{"n_mels": 64, "hop_length": 320, "arch": "swin", "hidden_act": "squared_relu", "parallel_block": false, "drop_path": 0.15, "patch_size": [4, 4], "mixing": "mixup", "beta1": 0.95, "eps": 1e-08, "adamw_lr_other_params": 0.0011, "l1_shrink": 0.003, "batch_size": 64, "weight_decay": 0.3}
Rows from block 4, named by matrix and row number. Rows with one number belong to one attention dimension. Each number is 500 + 50 x the weight over the matrix's rms, rounded and kept within 0 to 999. All counts start at 0. Numbers have three digits each.
# q: window attention query (model.blocks.4.attn.q.weight, 192x192), inputs 96-191
# k: window attention key (model.blocks.4.attn.k.weight, 192x192), inputs 96-191
q.58:563463551445528568508482518512445453452461521591491558476488499539538575426520522533523476521522510557480500492548513520439551486483401537444460451468460492477499528584518513487490507492455511449495532549591571557518480523456498482515581519493465554577561521508631505537513468529495508477
k.58:610554497518519424516474499461376558531512497541494488445502487496452612530552446496511510513457470518575537456499475499455491505496476473498508546482628500434547501563481538534489462501515439459530459554504556429460588396526522439502598485549429458493406517485505504460501552483488459467
q.59:503541473491432516435502551504505515434491521488471603564573559438465527467428499516459505531478525457561533503420540444482543519522445502469479488548517505525534516481590508593551488507498451442480465508523466488493507482508493487464453446417423474470529478487562460552488552510536467519
k.59:498506510441490527450573483495525470515583519392410471491506508500484494497392452618533458594466535561513371509525511501527482535498592513471524505537489497534516506439505457503468511526484474535576513509589497543481465426456467486459513498529591457464487511412516526541478500536474539499
q.60:531546477534468528509515526452516560457494519566480500567622531487514502570357527473422540519425566551475543510480365526485408485522523518541518594477510499443475417511567515443456467471567516522490515434466492365481561473465517457473567477539530503458518545502559570411520512493549489554
k.60:501460560436467545492539506498495435532528462488473440556412515518515527504479439497495493611571482466478507603489531533538542487510499564553515430534365525445467515626396438543502522502504524445521449472379498411602474501534501521490545472432429495593480471594482433557465485572479491532
q.61:478518546540531521519462477504537468467532468514528448491408526557476364539483536495498613477494518444469508527533534464421578456565502512708509470544463533534516537542555474512538502496495558504479440435471416554555498484507427587462418553561495464445539562517450498478553474492512560605
k.61:536489431653501513534545499507502549526578485533486518580533465529523549544515560437504539545508506424504469505449454452487506577509602398508525465597425584472528405495506411544542402513433501479484516492450459498462498501500482537498476471401447496547599567535535542495514535547503599517
q.62:543533483495506437487494501549472486496568447441564387509411524508498542464598513545466457558480550480489582498446428506529566453545452491563455530464574545516555529461432534546528482491526507448509522529515449518482536534515414545422538473552414493489509480495446507438575592443503542455
k.62:481453505479536513499537478498627494516513463511578490508530516597529485532527550480500517473463517532497485502463457498486454480580595501567521496487595512453500518478503507375463511470455503491439523536516416515476493509463503512504585511514564491465581527489455468497528484559528455488
q.63:511441538450523547545471471417482458604426489499563518524488505493569461465481486491534486474580452515507540509546498565454531507516463498508427512525530534463522505470505463510524584494509516519482503448558488520639490400512495509513494552517565526518512448495547443462480560419503576471
k.63:510519477514513472565523545506509547494487552562473504548555473446552563508518491491483547393487496456542580431506485521489428543505565493461484587506530499483517511554504549446531523528509457506509500466544426518460542567519509493477538510417495527536457560503538507535442440446479479455
q.64:498431491428493451440497487538503492481526504426467543493501578511472466468511503526509516585507407494462501558580503488520575428406420565469509553474439582489473558495451508450533512558475458592501393456498510502522523509464458515593497500506496568569535474519536490501458448465502513419
k.64:484506596519496506463534505559425396502400578520572536480481565549494456535405493503515455490465488408460537599430514502503544398396453569540441485531395554565507488539492544576514506442528513363476470502438510504591499558566512561485467423610374510591483498513516525481528465617529452370
q.65:495447481486500503401416462578529488437546498480495495431408507561477513516535558584525481572494428472450562486590463504504592568447464503466444501366562471482554525400538440532498440471409498555478545419554502584551422561482475559498444436485444588500514471449420506511506577436510490458
k.65:475479560465494501500536525500458547476455501438495454509484527509501552598465513472468597464478631493440483523499512550502386468473443508528501582503356468537478511609473573465489578540509425478483487456470529468510501497507521491469507490479482505410494564560575475531553498535511427574
q.66:547489470518485440422505531492515535531459488479457459507544516464585573534499442450554572442475469538544522487524510489452421480512521562432539537413535534514476502601467584510529462555498434493522514516532420460457519481499513497466603574484501496439453517582580519508483476490473500594
k.66:498467506470423421474505632559494471560517408485536545587589484561537442527616487534469526526495497577450469471439440409454548503492582543482537449621595507478528461280506513489514420446416547436516487490479440550462510484503558478506479373469615463516531509478491483552540511561488496504
q.67:491454460499407455393461537532503599517447518576497473537511557397559507530450509478450492344389485583532546461485499577596479503427520465440398541386500399397485508487505540460501442511481385468371573470535507440548533538518533450571519478561475532465545638526527520457458554482541500548
k.67:513521490559460430496487451488571515501486482450482519562458543539444435553477484496411590544434496410428433512512575497474514516477483480532507476637446501545454604459480468554477494573497517493535551503442400488494515428540481503484466476477525485484534527512491430483555499548466515558
q.68:530395539551399537499521496480492515542561523470562486487516510539422510480536512567596466441499524475398407531497557481639574523491524520496484443499448556466555439519487438505492475525524506441541463567385539545488470400573504619501404455515445506461434519407508521499490503554444529451
k.68:541593452488552571610501453488497525487550503513321484599534541420526460518528502502517565563555436460500603476505493504518475578586613414485496467420436539559543587654504509470526525473471542515467534563491452527455495496453413422346470617442399504589536538477521570490453526493505496483
q.69:470463476506456452495532402497493496481485524468498495515469600510555505628335476527524486527421485528545516495533503478444450497425462552486585573497438473506438547484478567508514561557508472545431481519570479469476536449531447505442530483485547452537483610501545494493533468510486464532
k.69:567476523451490452447518606527530431503490499447550607485465504533484423439518570520427468488441529426466442496523461557502501525481454504548390431547521545444523508497496590536470509491504521506491529511425469496516527538459489466493423510653518499554542402463464527525503534524515492455
q.70:456446518472454485513524558595494494404491546496469501590417490551405611470506465623503419441547532534429508440543487450448561543490494542422420480447523543547498484533550516494578489482409437529500463578531486511496481698433614465599409487460485519454419391493498505520467490496524486420
k.70:516468482509525501427487604501482478525500478504579454598513531452514503517492499512515492448439553571442395398444610505500420483465541472444600498593479527514467587488497656449528490427605479446496469553502575441365436452462466501469528514487563527565499538460495452508488477508475385541
q.71:583507503545485562567467502351471485544522549430508499465444450521474494384411614506486520563604494437465524442574521688488478587551501491590484424531510502466516542514482457516564481504516563500520584469459563480558575450486429563448532522405526528575601503407500624445526504481593662495
k.71:393513419526476583481497500539571542489466524568501480411569458497469582519599497422458400504497406546558502521458560459484498345536451468502522579431473551417572418558462439498507436459515542518602409467547537542562505469580489497414526467481481511443463487564496546519498393490453544527
q.72:476556477529538479581452464372497568407514510550493464544538558428529497534457498477539549456525501555509592450544477484488485561532524481495506538468479447491456506541466533434484492466519568482434534562564469454486517491606401398430561551404497454538545517492544574574483512577430489569
k.72:514500431510494530546426459503494496489495480513511529458488330503507547435562530473494440595463464500495474610464537491501454485466448499565434416537530555503555442476546474522460390513558461524580559441416531605442478434491510519514442399500536544471524425545432505506396558488505526480
q.73:490556494542505469612416528429601516520465493514498510479484492555562516590396547416506592520476435484467579509427463508440448581525570483496477600520495474426488502420509503435493341512509501513542535528546469511490513515564466486483546502573529451504503524566516518488451503500485427580
k.73:508435536422467500511565486503502437464528518510528483382464436572457498482574502505434396513497529547602450522458563512503487557421424542546503467624402548480540467454416442518490505509513487500471539464504541514527467445479565474570570494498500482535485504524498451501403503500501525403
q.74:557478461532487496439511495504502508498478507536465564552523514489490589480544465538487427490462504472448510509467488514502495507448367537447570497496494515542457526496430496549515482535533468456517445497573502535577525483484497522541445485455420513446432512505527480494503493494553525472
k.74:491518504480475431486495553513487440583490498390460501568610559479500499506468506566499538441531556517444455459527474558512479498508593441496523484422539482535521506457489524511470598526528505501463488490488395544446461451448563439461470534620507500493511573419503505500495498554573434485
q.75:490489437447495469523503478561518498476494471464536538498442504495541397445509525509458479498502502577555472513509486494495494434431476521468455540469531469474482537478516519507495558532501483541461501407574510529481469491509518442518455505599540439519513476501499427481472536514493490520
k.75:515525529506492465447489473535444492501533546487460311485416522512467492558428464510486486502454504461532476501503522545519451497504448498408526516484491522607468482522457483534532508476551533459428561593518447458513500549435460511563453474472507498560486491500466546463524515621473588496
q.76:462543529392488483563464495522499491467408532449555562529475587446521418503476407456491486499528502509511502555477541479373480485419451503454477590490473446492374636512515523449487565606542530505441440491532525566488514508489425497572393514495520492549507518513572450535602475486511539445
k.76:511473495427560423493501418468515485564481522503509543459417519570553407526432458621525534537496459463570474552488475577496445459500539517537477428529488618467453488538547541533447469481528506505468575634415407494446421486491477512581433466641448474496486473512488490485463469637459500427
q.77:541507434499519488492508538488500567484531480531536556548539491506499492384382444497486535497438483496445524537533449552424493507502463495475476482512538515452500434447439492550525471519523488460486563509565521511539470505513492490514466522498437542515546543505513521512462497517489511546
k.77:463472464503411464482496498597497448491596494488507471460505421475466504563554470517461388487484466461558477448539662484472485421452497396486585505540567534560511498532428510591540581420496485488537436423514465536513496527428534505400368515520478529516489470483476407505528531502500522590
q.78:520417429429440494312487610532517556525472533515413583525504462464548523523490544482454511465461525662568546528566536476609448521470494507501473517474478456460413512522514536479494499525490412519488465553538580456551534488488596437474557566548529528453515588520461519440481447540576558540
k.78:447512473594499454511527373480493495584520531489499505478604542479428498462469458497434609527463454445537373497481472568530452497507522564482459474472580468563473536279540485529533435446517628375580539508444546495500483459509488512497522381439566472505484497453558495540491532508499573535
q.79:450455559480451521530483441499358477512438532499517371465452530467478515423488477488551470493529492494473436532507539566598419499557486554524516562523392511610487497479503468468546513503546568499506447484412533489469465392558453516458521454426485486551472498460484507571576429494500488500
k.79:553502500483500582585460544433513490490552423502491508435535497514519515473496551514507522604543447457474505537471425475461559558496575464593467480569487573419618392576543492430516486504530575510531418570419485547496578522479475502476590545523493467580577439500499647428427496495448496469
q.80:479438464638518485524458442548473526504515497517524489456407485496497474514509547477477476414415469581464529505486503517524458485613531512469514532463521509487457513484482573514476467479546482540387521491523484487430520473497414530485522454516525428451560560504476483480524495486507468484
k.80:567523403455497459521502536488498496527594386461524532449452427551496505500560437500500507543508483530505491427478412490559522494538504491536444502567458515507540551541530497520487506563528537528454533507459551513400578485421496468512491498495581428580563555448523524479467524458401498502
q.81:425469497430459523443439437534470533418494466514462450476487536489551496505452439525536479550570475517516471548563537499471453491423482676460560519557486424549454554504521519428540458562431443568481499472524558583506461502502473431573539518544487547530469514527512457559479376513473444516
k.81:526488583480524510492582558505476461511475469455578510480489551538469496528471501523553496544470519387502451581435503452479465545412502467642537492509360551481540401569485503546499542491532491503503451489439484500524486546530508507505495478538442406580448429534545537507463522609481482530
q.82:479601562579509533563587490527560500472514488510512496485557455495525475554499502464547523482488510489427472517446476404448525502525647398550579470520492452541581394512488540504488501415451548442479561477351476472412574528497547478435605486520491498442512523535514537503472520480541478565
k.82:527554458497470529481429507499492507423523463580509467469404508524498493456571492429569484467540448503546594390490504403504561562500493490499510470549560479493489552536467485485471522501453519572358520441531472490419523570513453495505550572499582472518521460535478464505537527301504518501
q.83:572578453615512455541497488424488538574514418562517453526536519456566580534497509444481538402480579494497610518392457511563465503498505446449541541503493489484463489512478464493424415462545546435499547509583415429502547476571432455439672493490480456423521533514500597387500463465382472479
k.83:501494466499514476497421436555546501499568494472466471450548419542479562444587450510476503435552441520433512469546504486531592532585629471557443420521556485505533431499499450496440422497385504510532554510504463539499515428512515518506535510480594540462525502460474485509445590402569512518
q.84:434434515364496497469442519489525441439550514474535541495526409484486526498493571522507417548552501483520474528564493532503466499484586539548493534496482506488556490432546451496533509500448525495514480494504437466522391480436502574500517478456485640519540499467436513507439461484402542493
k.84:597531563602510578572522446501489543384458485572506415452437476567479528545418457486415552522487468426459573512514472465472559478506470412537506533464485446445497499543432493522534481504579484495478368465452558565649472538535506481486571512525402459473441531517536558462545491481517465530
q.85:442512464466473508443470525487449549500409537513479519596519520448472571500408479472543521522504578593581480518490474507464443501511510510449396478471516426510453445526503526479512483540433468497501598502482479463490500557535598486502509508401508465519552525518536505516510470483501515528
k.85:465518493482501439473425517483638526508585402511488476490512448497485456515555466466442467513525423445424463495469523477494474461491513440501549520654548472457506580500524493515461499478482515524491459517467506468506489521562460480496508499567443546528498414521457508510485539483505435553
q.86:496433499557503519485543431489432517510436500534476449523481539495431492539479510505497488397472525498458540474480478493511506475526569488485467504499487507506495523512516512517544484482510456424518490539431483446504559486477493525522477473420541604356427645537532553478489523498574566470
k.86:524474487501458458524494526468584506531479399456503627567632549588517460520519473519488463523421404597407501470556529450501533519525502515555515494522507498465520608467510586485517532494468511489485481487467488511453495457500496497453555528511564467522510552498526420499520507509466378503
q.87:448464504487506478471507495514506514512592494496450492466565498531497482491491555557549484525490500451515459554533486466557527520457520473524499502513531549498572439438547446478492409493438514529508506557376436481486479496525474494546505461552447559563495475455429512455472527497454433511
k.87:497547631490519610555527569534397451425500503508499468529523474499501566490623491446536522517536512336500506390504529475540522575498541464550509426497431490467525547542440514524512527485471498452505380434461509476598558509499496526422557512427494500508517448501498531548530537464508485548
q.88:439526481485472349387483519428501540518537518518409430449506435472487571521452517463503502461440563524575485396532508537517444542507518498524479524541521486553442359483526583551472485494521388559473513509429464472473353388545548493525531466484469468465510588491493455474497517493504452567
k.88:510552524467488554588434480509452602519548372508354514453570463496443506395546520522498523471558433395428474425516530556540492526492489432550476419503502516471528591525439481443481482529459621451531493493446485451552545515533430462482580544458489591571463447497454562569496508532540516532
q.89:576447457428551500455464511420546487453439532508505509493478483522566547495473497549533523469507586614413608481513436565505495613512545475591438500444550372428533414508506508507464522502491456542495488537537534500508499490506521477496527611575492542493502547500530527447453541481545474568
k.89:444491466535497499484479500497534619512537528523461439523538514529431489498523456504383480570473527565541356464501534514456480373612495486442596441525475499581505501460454464583560491488505524481580559490558551499492457447439462429482519493382518480433501545507474520499499547534552580516
q.90:486484531489472524499492481438440491495559472535619447486492576536490464470482505557544482532519440384499487500532515519452518563502492557539568504490512597521515595450509436517554508442464565465510488512561479471460500497502428538475483482448506518551485456383491534531491451492450501487
k.90:539435498474498545525491592562486442427447502497566546530389490452543543522505494498445413478472515563481545559501489450491528494484496499506444566435402505426523455546550541482514528509504459522491444538499519557529529555449553468480439534624429474488542498568524522497514479513495517460
q.91:507422495471481417369539518496649588402512497473467508575502511501541456493374526553493576489413549500525496452492499496334487529449458475446500492535567543529482502468369534613443524564508386422441581531595420481499502547569626431595484496585430546457476551492502400520391539526599397517
k.91:522512504442485454379530521521430488500467522438492583592463543462573403495520456553415496401430505492484403406461621532528420499446421496274521526423511440593455643489489553445501616502448481504473493451598511525461437483451534537517364492500554551465363507516508343593521551552538533417
q.92:463501431493501430446463524511428518375512445502511471491525526468477551479544442498528457513447468484486578410471501533469455549424389465385486515490512374545460605542381520510488477528440473409424484456618443468606513578496518507571509494392503494523512554552485486558514564487499579506
k.92:492451479470436442486520529547525440610464471365488544556499498554449502529481551572502512522425567555480336525500497500405384519468467492514504493566524484504460409418481546525449533550503503538579516402451498468520566449508590455590451459570513456449474517534489351521504556563535381519
q.93:532477495485498496413448590470434475501417555483458557527563496442565606524523486489485505494466573514551581495516578581561392519442462493472467412519564415505464534491448578503480513514491458484494553501476496434547497508462649492526614504500586557479510486528540464473544436420549529512
k.93:430498515483514494483443491456617540587489497468503482539629502472468447512541458511473601495533474441484399464471518510427483513504598500497573437528602499432516504388490431524473408497472536472584542479497434500475487386597495531507452483455559494432465501462475463557441504534509511566
q.94:486460464549385508443502481506511607498509490513505394503534501488527516516458502509520524394447527534495510441451492509501442508519513471503535505505520502516491446519476561512486487488486470489486550508538468446428557530556538425467584485504494466518462622515457505518435514500541402539
k.94:493514455493484510513478552540473459495592436438514586539460525428506548435496553530483507540460473496481428448467503460505503624508501505498492426609526520502527545393476536464467481518436586518503521419454499450459566523458512504483485489504599507527539495501496472533498529404498576589
q.95:462505505383541577481446482580506438436561551433500542491459470486545470427516456514412429589604460463514479475578499564493578478536496542498493447491613498498495504406520428484484563496429526574510502475440523552508436523445517469564425437515527554573572408446411415497478502469557519452
k.95:481461590505518523519520480510474508461503509579555462459488548487522522581436520491591550472486540408522506554498449494520436381467484507450522628524434505506462490593433551522517516483542504448502482529584493490570390653497476531449521513504479520470469490574512517485528492518441506553
q.96:502553513532500451492472431438457542409498497522490412459461464427545497495557532396470498446519530511526565502456523640597484578512474479536483412595539406453503502473496485513367427586586453500518480535457520439490459472558529506550571573601462500466523412457474495484525455401501473525
k.96:424527477489492498520514460494520559561486535521429505485626462460453561523541496509592495536624448407605393410519487442505506497510637403482514496433466519550485477531514477470495504483397563496589504484502459511497463498549522489499544477374520467518460531473531505519375486518523497500
q.97:570469329470531465454421501379522688377528397579357486633539506308600489428480376453392581344516585590621624399592552696601303452539466590385501563453467443433512600626510549379494573608587385662396447443666503438532487436528536380592612617524447476427444529514483528468407339421476567514
k.97:475279429610436495494447419653574449668532457439560527466616451499445497514444478604530402513382447373510349486475578451491504548504693389457446490469604638587572438191533508586507380368411554357560589466542406545485511488430509549444425264361697483614447578405492461490538640563618549585
q.98:507461481602465460508530571519440462599539558455519531498504491549450618474535588492494496456443419500473501521558562459518513559459460568386508524426483570495469459510488497567623424526570488484585431517492549511573514440509566526447462511462525471414453482466571500541503513487475540552
k.98:461525450484451436575476512491423475527537455510504496548551509443495516502534563483450511486537501505480530482456486514553499417468579535510462471552456524469572530439503554420534471443500542465519468586411480527457534502512522509403540588514519513546605490490461529529495500546477503480
q.99:462547495547543459476549533531501472511615477556510557488557427518457442507583529498462516519496417475464474498493468426486521546515599484527571499430471629516543473500599489491542469375494517523553491555506469501447540535432486526471503442484516546480484419473479542501455504406529512498
k.99:507458536483474511486435501555387445455483490580521457515459488473615554548479521492522480461478501549499588432472488480562574500490510545545533538509528406538483551371412546464491503509477472417409478489503526519496518572493524488536548487542517517518514511518460468480621509460478434441
q.100:473507461538526399515510511502549576589560467495473404487546443476595507540389564404447511506408485528698518522466425552519383496583565479406497547538610555497388428484534595467381386479569470478432559539506456371479430475552448399479629517514507428512514472534406511361484501540479375471
k.100:448541515493545513492551558612410432516591473498584500421554352551424586432642417450549497483581425444438445432563514486633619509544494474507453527510529430497534542447504500434487444500497583504539430485469573556637457492470509605569480441445644460549486399457495578577483538476500521474
q.101:554513446435510529541419516407528576450538455466548493507414524416637455455334559380510507580619461489516508494528479594471494596502500467474456489498502570332599480459385560541486625540520490502427591500548527402493546505519483464530475522530551493674673550457531514458456490506458524638
k.101:487560520471422522562488422585606421448503518541517532352356469505520440526411588475394518615482458379666553552508512458388434453454392377506456509449464540546587490542420470583502497455543494511512494507506508503567465580495497531478385469483467569454526481539558505467503507434479591599
q.102:448541496403461495519483482437446528422420509474483508540531479396502467459575499468462526472675529447489600520538450519522505502417499480502448485592472442500465515516594472439446518506491528577467488506468590475508483473560528504498516571521464551563500374522452588540505451501533585449
k.102:452507552551527526482500440482587477545519541536440489343638498498485565513473514527604466644501336413519443489510511514435496507527495512512562457445556587490502410482480461519525397470504491500598490440453468497493430409496483527476559453533478512529440473497525536483395507458574442503
q.103:413502533475522471485487463507490474484491511429500454387471544463481504609519491555521464552470504500577524423547558486539501447469523566486483543534500475558400586561499504502526461464543450575458477509511485562487436403517433626419500479433501432488435550510561489530578472537470503322
k.103:561472433493550454507522558490490593570460406460520638499581450559539469479542515516532513515518435541428518609505423529517507493497462565580486480473487495442533490489587522376507458506483559540527561537391528490443504502463477455592518457498499512579481458474548535503470524546501434505
q.104:446558491496523474508477367439354452554514536527480395478405498431426481547426500493382460537499512489592527497532507508458484413462519551418492521507481496480485612523579520551561546505544472522519445479493422502486473414491476522480576491437525470471599527477498499389439437485461529429
k.104:552539559514530476498405431500513557529423440507549472396521558569509475506482443495489426423531463491453562535480481503595566505554503541588419522477538537544520461494503569460460469483544597479508533531418484498546498513599461472500567447531445493486409457462448602447492533545499502462
q.105:498560556574534612670522536431577476564486503526582524474523457531593468566416532425527537564473422475488506602454487473428502545545589451567538491515511544446541427462462500471519481450526621502465521466434498434463568491488399531332535483489606476530538509507574551505493518509455518609
k.105:521545485495508533552471485473525452395524535548555455417329347523511481466522531439471410556565475498649627546534514464471563443479463503625489467520487537435549450532411410540483489528593494523426506440500549549503490512501467494507512495546471523473564474525478492447463488374467587522
q.106:522486620366481531475502540649529377458476482497543544444577497510542632513548416516506499577562549515432507562505483474485502518360489491478521504576486431480539501442559456525383583492489478387579426568488472520490517476481542594588462492555479500432532449580585434527556503499490374468
k.106:482551556492553447506571517474498538502485532498480500521499542479481334479503443528479577467562543545608472434538443524460540556489585492483541455509596425636446531563534490588496517465484465506508510574485482550446380481499537488510536507463511486420504498483532393496503513585510482497
q.107:508494437575473430466503542407546501575465505568494529510505577498544554590428526486492543424361499520519559461530500504543420537492486461465465526397469472455504500537492639511506491466585456496483467505586456426547525463554515442419519552477600487468466528519592526483477561475421518529
k.107:499489424454415411466432504515506546485548446499474469523491466487482527451517486515371450486496485579500460510563589538510531463532497563451489474545563491545506521364478458502455427506512529474519558506480502540504536445422493493526454472445589514477565473468452505478510516507554540395
q.108:454477479483451354458560464555434660408529468636436478602587428435400428452570475497522498410504625547531480501530467493450510473513462532499489447558524476491502422532524512503461565510483402484473527552500482495538368518551571468604482529543384520419489508535402456510426475541519488554
k.108:501532500557487549504485487539508481554536483435344481595536518433494596499518458556598436498526437373471429412511620480531482581517541329433531472467656607581481604337500503554494528473432555474539434465457455460546536530530429436487472490475523520543363497439485465527454566493553460502
q.109:577523567472486584495487463542371450450507466464482487532430534505439496430517387593466428454522605397405478521491504551566547468478336533448510481564500525526540584404469408565524517495456515441512545493499514534582513482483454514583408410563476589454453441390479504538550488498553544334
k.109:519469519485550630478528397446483488506446588466514480570598566465521471518431496528553470422422557517442506566556485520490441590483511482516496510402456520556507520746546553553495628507539427499535481494499383504425561484465504547466447583499445508476513523507540478452507501564480471531
q.110:507487479543452538428455583564503543519610445479382475466468486511395615457536485548507502413501556553481476428547517529601464485539457502377496475409496471499430476573489499505499483531460463513490511406505539516534489515451524520518528492425462499482425569551456534540478508492498542491
k.110:494505435546517508526474517529510495559496395449459469618535583474478482539433549526487566538463538531407498505384435462529465553493533452549509503516517448527491537384538515436519460533510522567603490476524526418495590517552440488442511509520522487500605558483528517507546526484482419620
q.111:482434449550450470473503627545430509509511482440467506500542483492453572495597530645488468471400489490477473454508587524526455513467511458362472484539550510540432570495442521452478428465472486473483500544487466506520516576439496446501460502380490535498450481508516528519458499509552494409
k.111:441529481520544500496559562528421459535506457474616490582565472442504489474475411492582553535530442594498467502525494499564437541521495521511489491524510484531475516475448607482537398569551515538572415452489501547432513452488519556512498505579521474491494568508507458541484488489493425496
q.112:458498534530451511466517514563502487538559516558492495499509447570347615407519556547469515445469509519511510485514547436491550519472501476392520406551569474597502498471454448601491458438426535435509530526477506474626504515525527494475501423454514442402471509477457485528473520513520472495
k.112:526594478551518470499453477502479472513502491458501527511521526438510540462549473484524444426507506526457496443419491497538457540505500479488500531463544372504490530525500509444495506562521524556496431427555500457424545483517509523471590571562512499452511492514535469532482539422466508541
q.113:526497538607482451441578501544554429593499502403541560373434516557509389558480550468413595556398506571485439571470507438540478452527465447622499489451492540488463391507448506576503517499647463456569497501494471449443612482493501535460427467572535399401495519565633480372594594472511469497
k.113:432585460378534479440511424475455558498451499503422434521440544467522441475548443517432537423627504578591573482590452575574521478574485629379401554426516404488469612567595488485526537487402527539396623547567573484474570541531488481486524534342484561470567446468451483504623486516458529347
q.114:473563421639465489522494507562485512539519517506523496570525508501401469539493521449410554498414448472531496494422539445499453484519501421515495508538483517549435420512490495494539416485557518441565595470468434382528555602517502526457508482461571415522494502516535563473582572471543525612
k.114:472521512410509453487512476432504477497473497401538410517431522476503551510553464498512522509534523501526458485477486486491493554470521554434441588528530436466480561495534489479501493558499503598457459432612523508527533475542544458522551516511478505490512462503405426527504424425427512469
q.115:513440564425507591485478481504518433460483497512549536509523502516496475492483491528521428519490499438436496504510475476444622483392539550498451549466502496508628568481543490511520566476431504445500438456498470602493489504458568606553471466394523605471576490487511452430432453562493559472
k.115:602464586579480492477513522493533507477471518556546499531417539583504420496485499488490514532408537506423501530531503454405590419526448505577610514456520473500520451529430538534503610457579481460477446508464526489520477512524497444480500519547445480442460578566515501449516512556594481548
q.116:518561517520556574513505495518541490466585436519471432445490475473471477447556482495449540553569466536507516458448504502503497501566477459405574481478490464573610571531488492505521530489478548514437547379565496458496515534506501378418611529512527471556485496533479508557447457420488470547
k.116:504498488534444466492419511503514479515462457492564508516422547487539560534361625490541499446486505476521520556453424461538488519475509494510510523490538395560480447442444502443484518555534409492439461390617502498477534601516526529492517456494520490397538525508486533461544582435504508515
q.117:489549509553495423539558585442569555416527494520507558650546548502537367520407507476496596505458563509489467525519474497404422483505449560600613495507448518493432459521368560481471606540567513510494487576488455438502498509584476469492504546572428417498495461523509478479532498476470431515
k.117:467517496448530549382489513522537433490556571484472453490381465478523466431574389511456395456580496459564492490477583526570544549496474480340408452436557618478522549467548439563452540445405475483452501500540520548537477578495489537520386471527473521573477409469426510531533525501501582424
q.118:471511462526533499536459506520450530494532384494560543507497532437532625544526465508522443460496534509514602469450445453504540457487548440526420635439550504533499460545455603410444507486505554509500399479513401479433607566484493496443502557485537458531467511545563546443529489535390509548
k.118:537387522423531420476510566543569442501536511508534486481488452626476575484478502495530489612462519526437506515500361396317518549505500529484530401558549510539549409369500461553516418469494521517484584557499567501523486556408551479541555492523507509498560487500459537483498531482584455522
q.119:520473506482438495400527563509504502446494501515447517557522480511439476507541489566431543521462526500544521400515509518460478467462439486387460414508464502500479599559450473544608500556485428490546491506536529512507535515429561515543426515415506579433448464503585564462544551458605617495
k.119:476526435493481438469450541446464580578372551422584486582506592385559411564405555469480509420532503661508513479464506574564381500539516630507465629392564449458420654396515697421463546492545467534434466368594559512480527468583525487452500558519495464445492538478453423578518483545502441443
q.120:512424472468508548457458514554475518474616463427413436462470454462497647546514484507499491517524553621507555456588560491603361451531522475440471535490514535517515564521504546474505463487414490529486477555503438473468551564447523460493606516495492498580525495560487541521458450542518483514
k.120:470438547567512506515560569572484471557475437473679505483588495555474504448484497494499553586496536482420467502455414436436461622417473549532515502539556429478530435359478533474499405469545512441539477404502609545527553515531521557505499347505497471431497482517557501518599510488462441551
q.121:444507553514502496538528492559450493464424500504580493484569474473494505505494391505560430519445447507516504592431497468452531481514405568523547548514483395528523497509487505485501529547501496487415465432595513572501474515528504528501503551564442470536453432566496470555528442499456441504
k.121:488507505514500406421554574499499440530520531448505505562465480508490539479511499556550486549511547457534358500478438490475490480513502444525519454515566579472523351549498475513496547515499454532498494542477492475502509516469522462535428490535516384533510455498507552488505453567492512558
q.122:552577487496535462542512435499456461482425484494472523457502449463463567441516493461474476481498491493518519525461503518508474444493445525495480490468535395591532491547502509524491501519568511559468466396507573587535498448523600463453564572557559469430492494499513466459524473486566534459
k.122:473544438542508423482482498472491609567536570502464467491563523512461534475504560468607476447502542499482520515439466506498507412553501568558575504453608506517504442509478456495498494494511522507497502516527504464521484485493481527487500516521610523430487566422466567492445487523541544560
q.123:516583472452496462492463539495433490493458508524468528511543547512452526519563480422495551412512446481554590477500485524634500462498436523417511534388484452499409552478424507475486509519484481495480535511555506522653501532483519481501571499447517491501469514521488493586518519506415499428
k.123:512406476542444487528518470451477525650529536447453490502511527525467536512464537490492508566506549462398465609464490519531430493441482546550454504576460483473425499467551496513477486564505485490533491494408467445455469440548505538508535493514450529546568538512521463500441492510478490531
q.124:488478502435525499506479597517540463462420568375507527535501407481464421379569494487492596539601524612548468497477543502489501507494474381570414405596418383496441554487529410515494490605525526527491476429479627563522429494531517501481417606608490523531537458513505456578535531450616569542
k.124:424620443502526484435498415353489610502510560499385457513506524491492464507389481510494540596590444449699477499448468562514410424527493518400531577493525501511410514511489443539493432501515478560524519492629473516507473498551470519528536464481478465488416550482502537511447476491419546467
q.125:437576409524503443460501470483412562474376491615450462496491480432521608564494423437470479403442503533467615496481532512511437577577515547425488538533529399490501426495564572436419397531534415563509500534565466472494529442619552494520460569496463462397422505579476513515496425464501465564
k.125:502372448503417436533470458505558477561626377459439575549723428521390588478573528565579427492489491515552264411545548467467432528488587436508541318667548550545514509349428519550502513471414565448620529495445442504459516458433525469541530513474567481591534483486469426486411555598632418544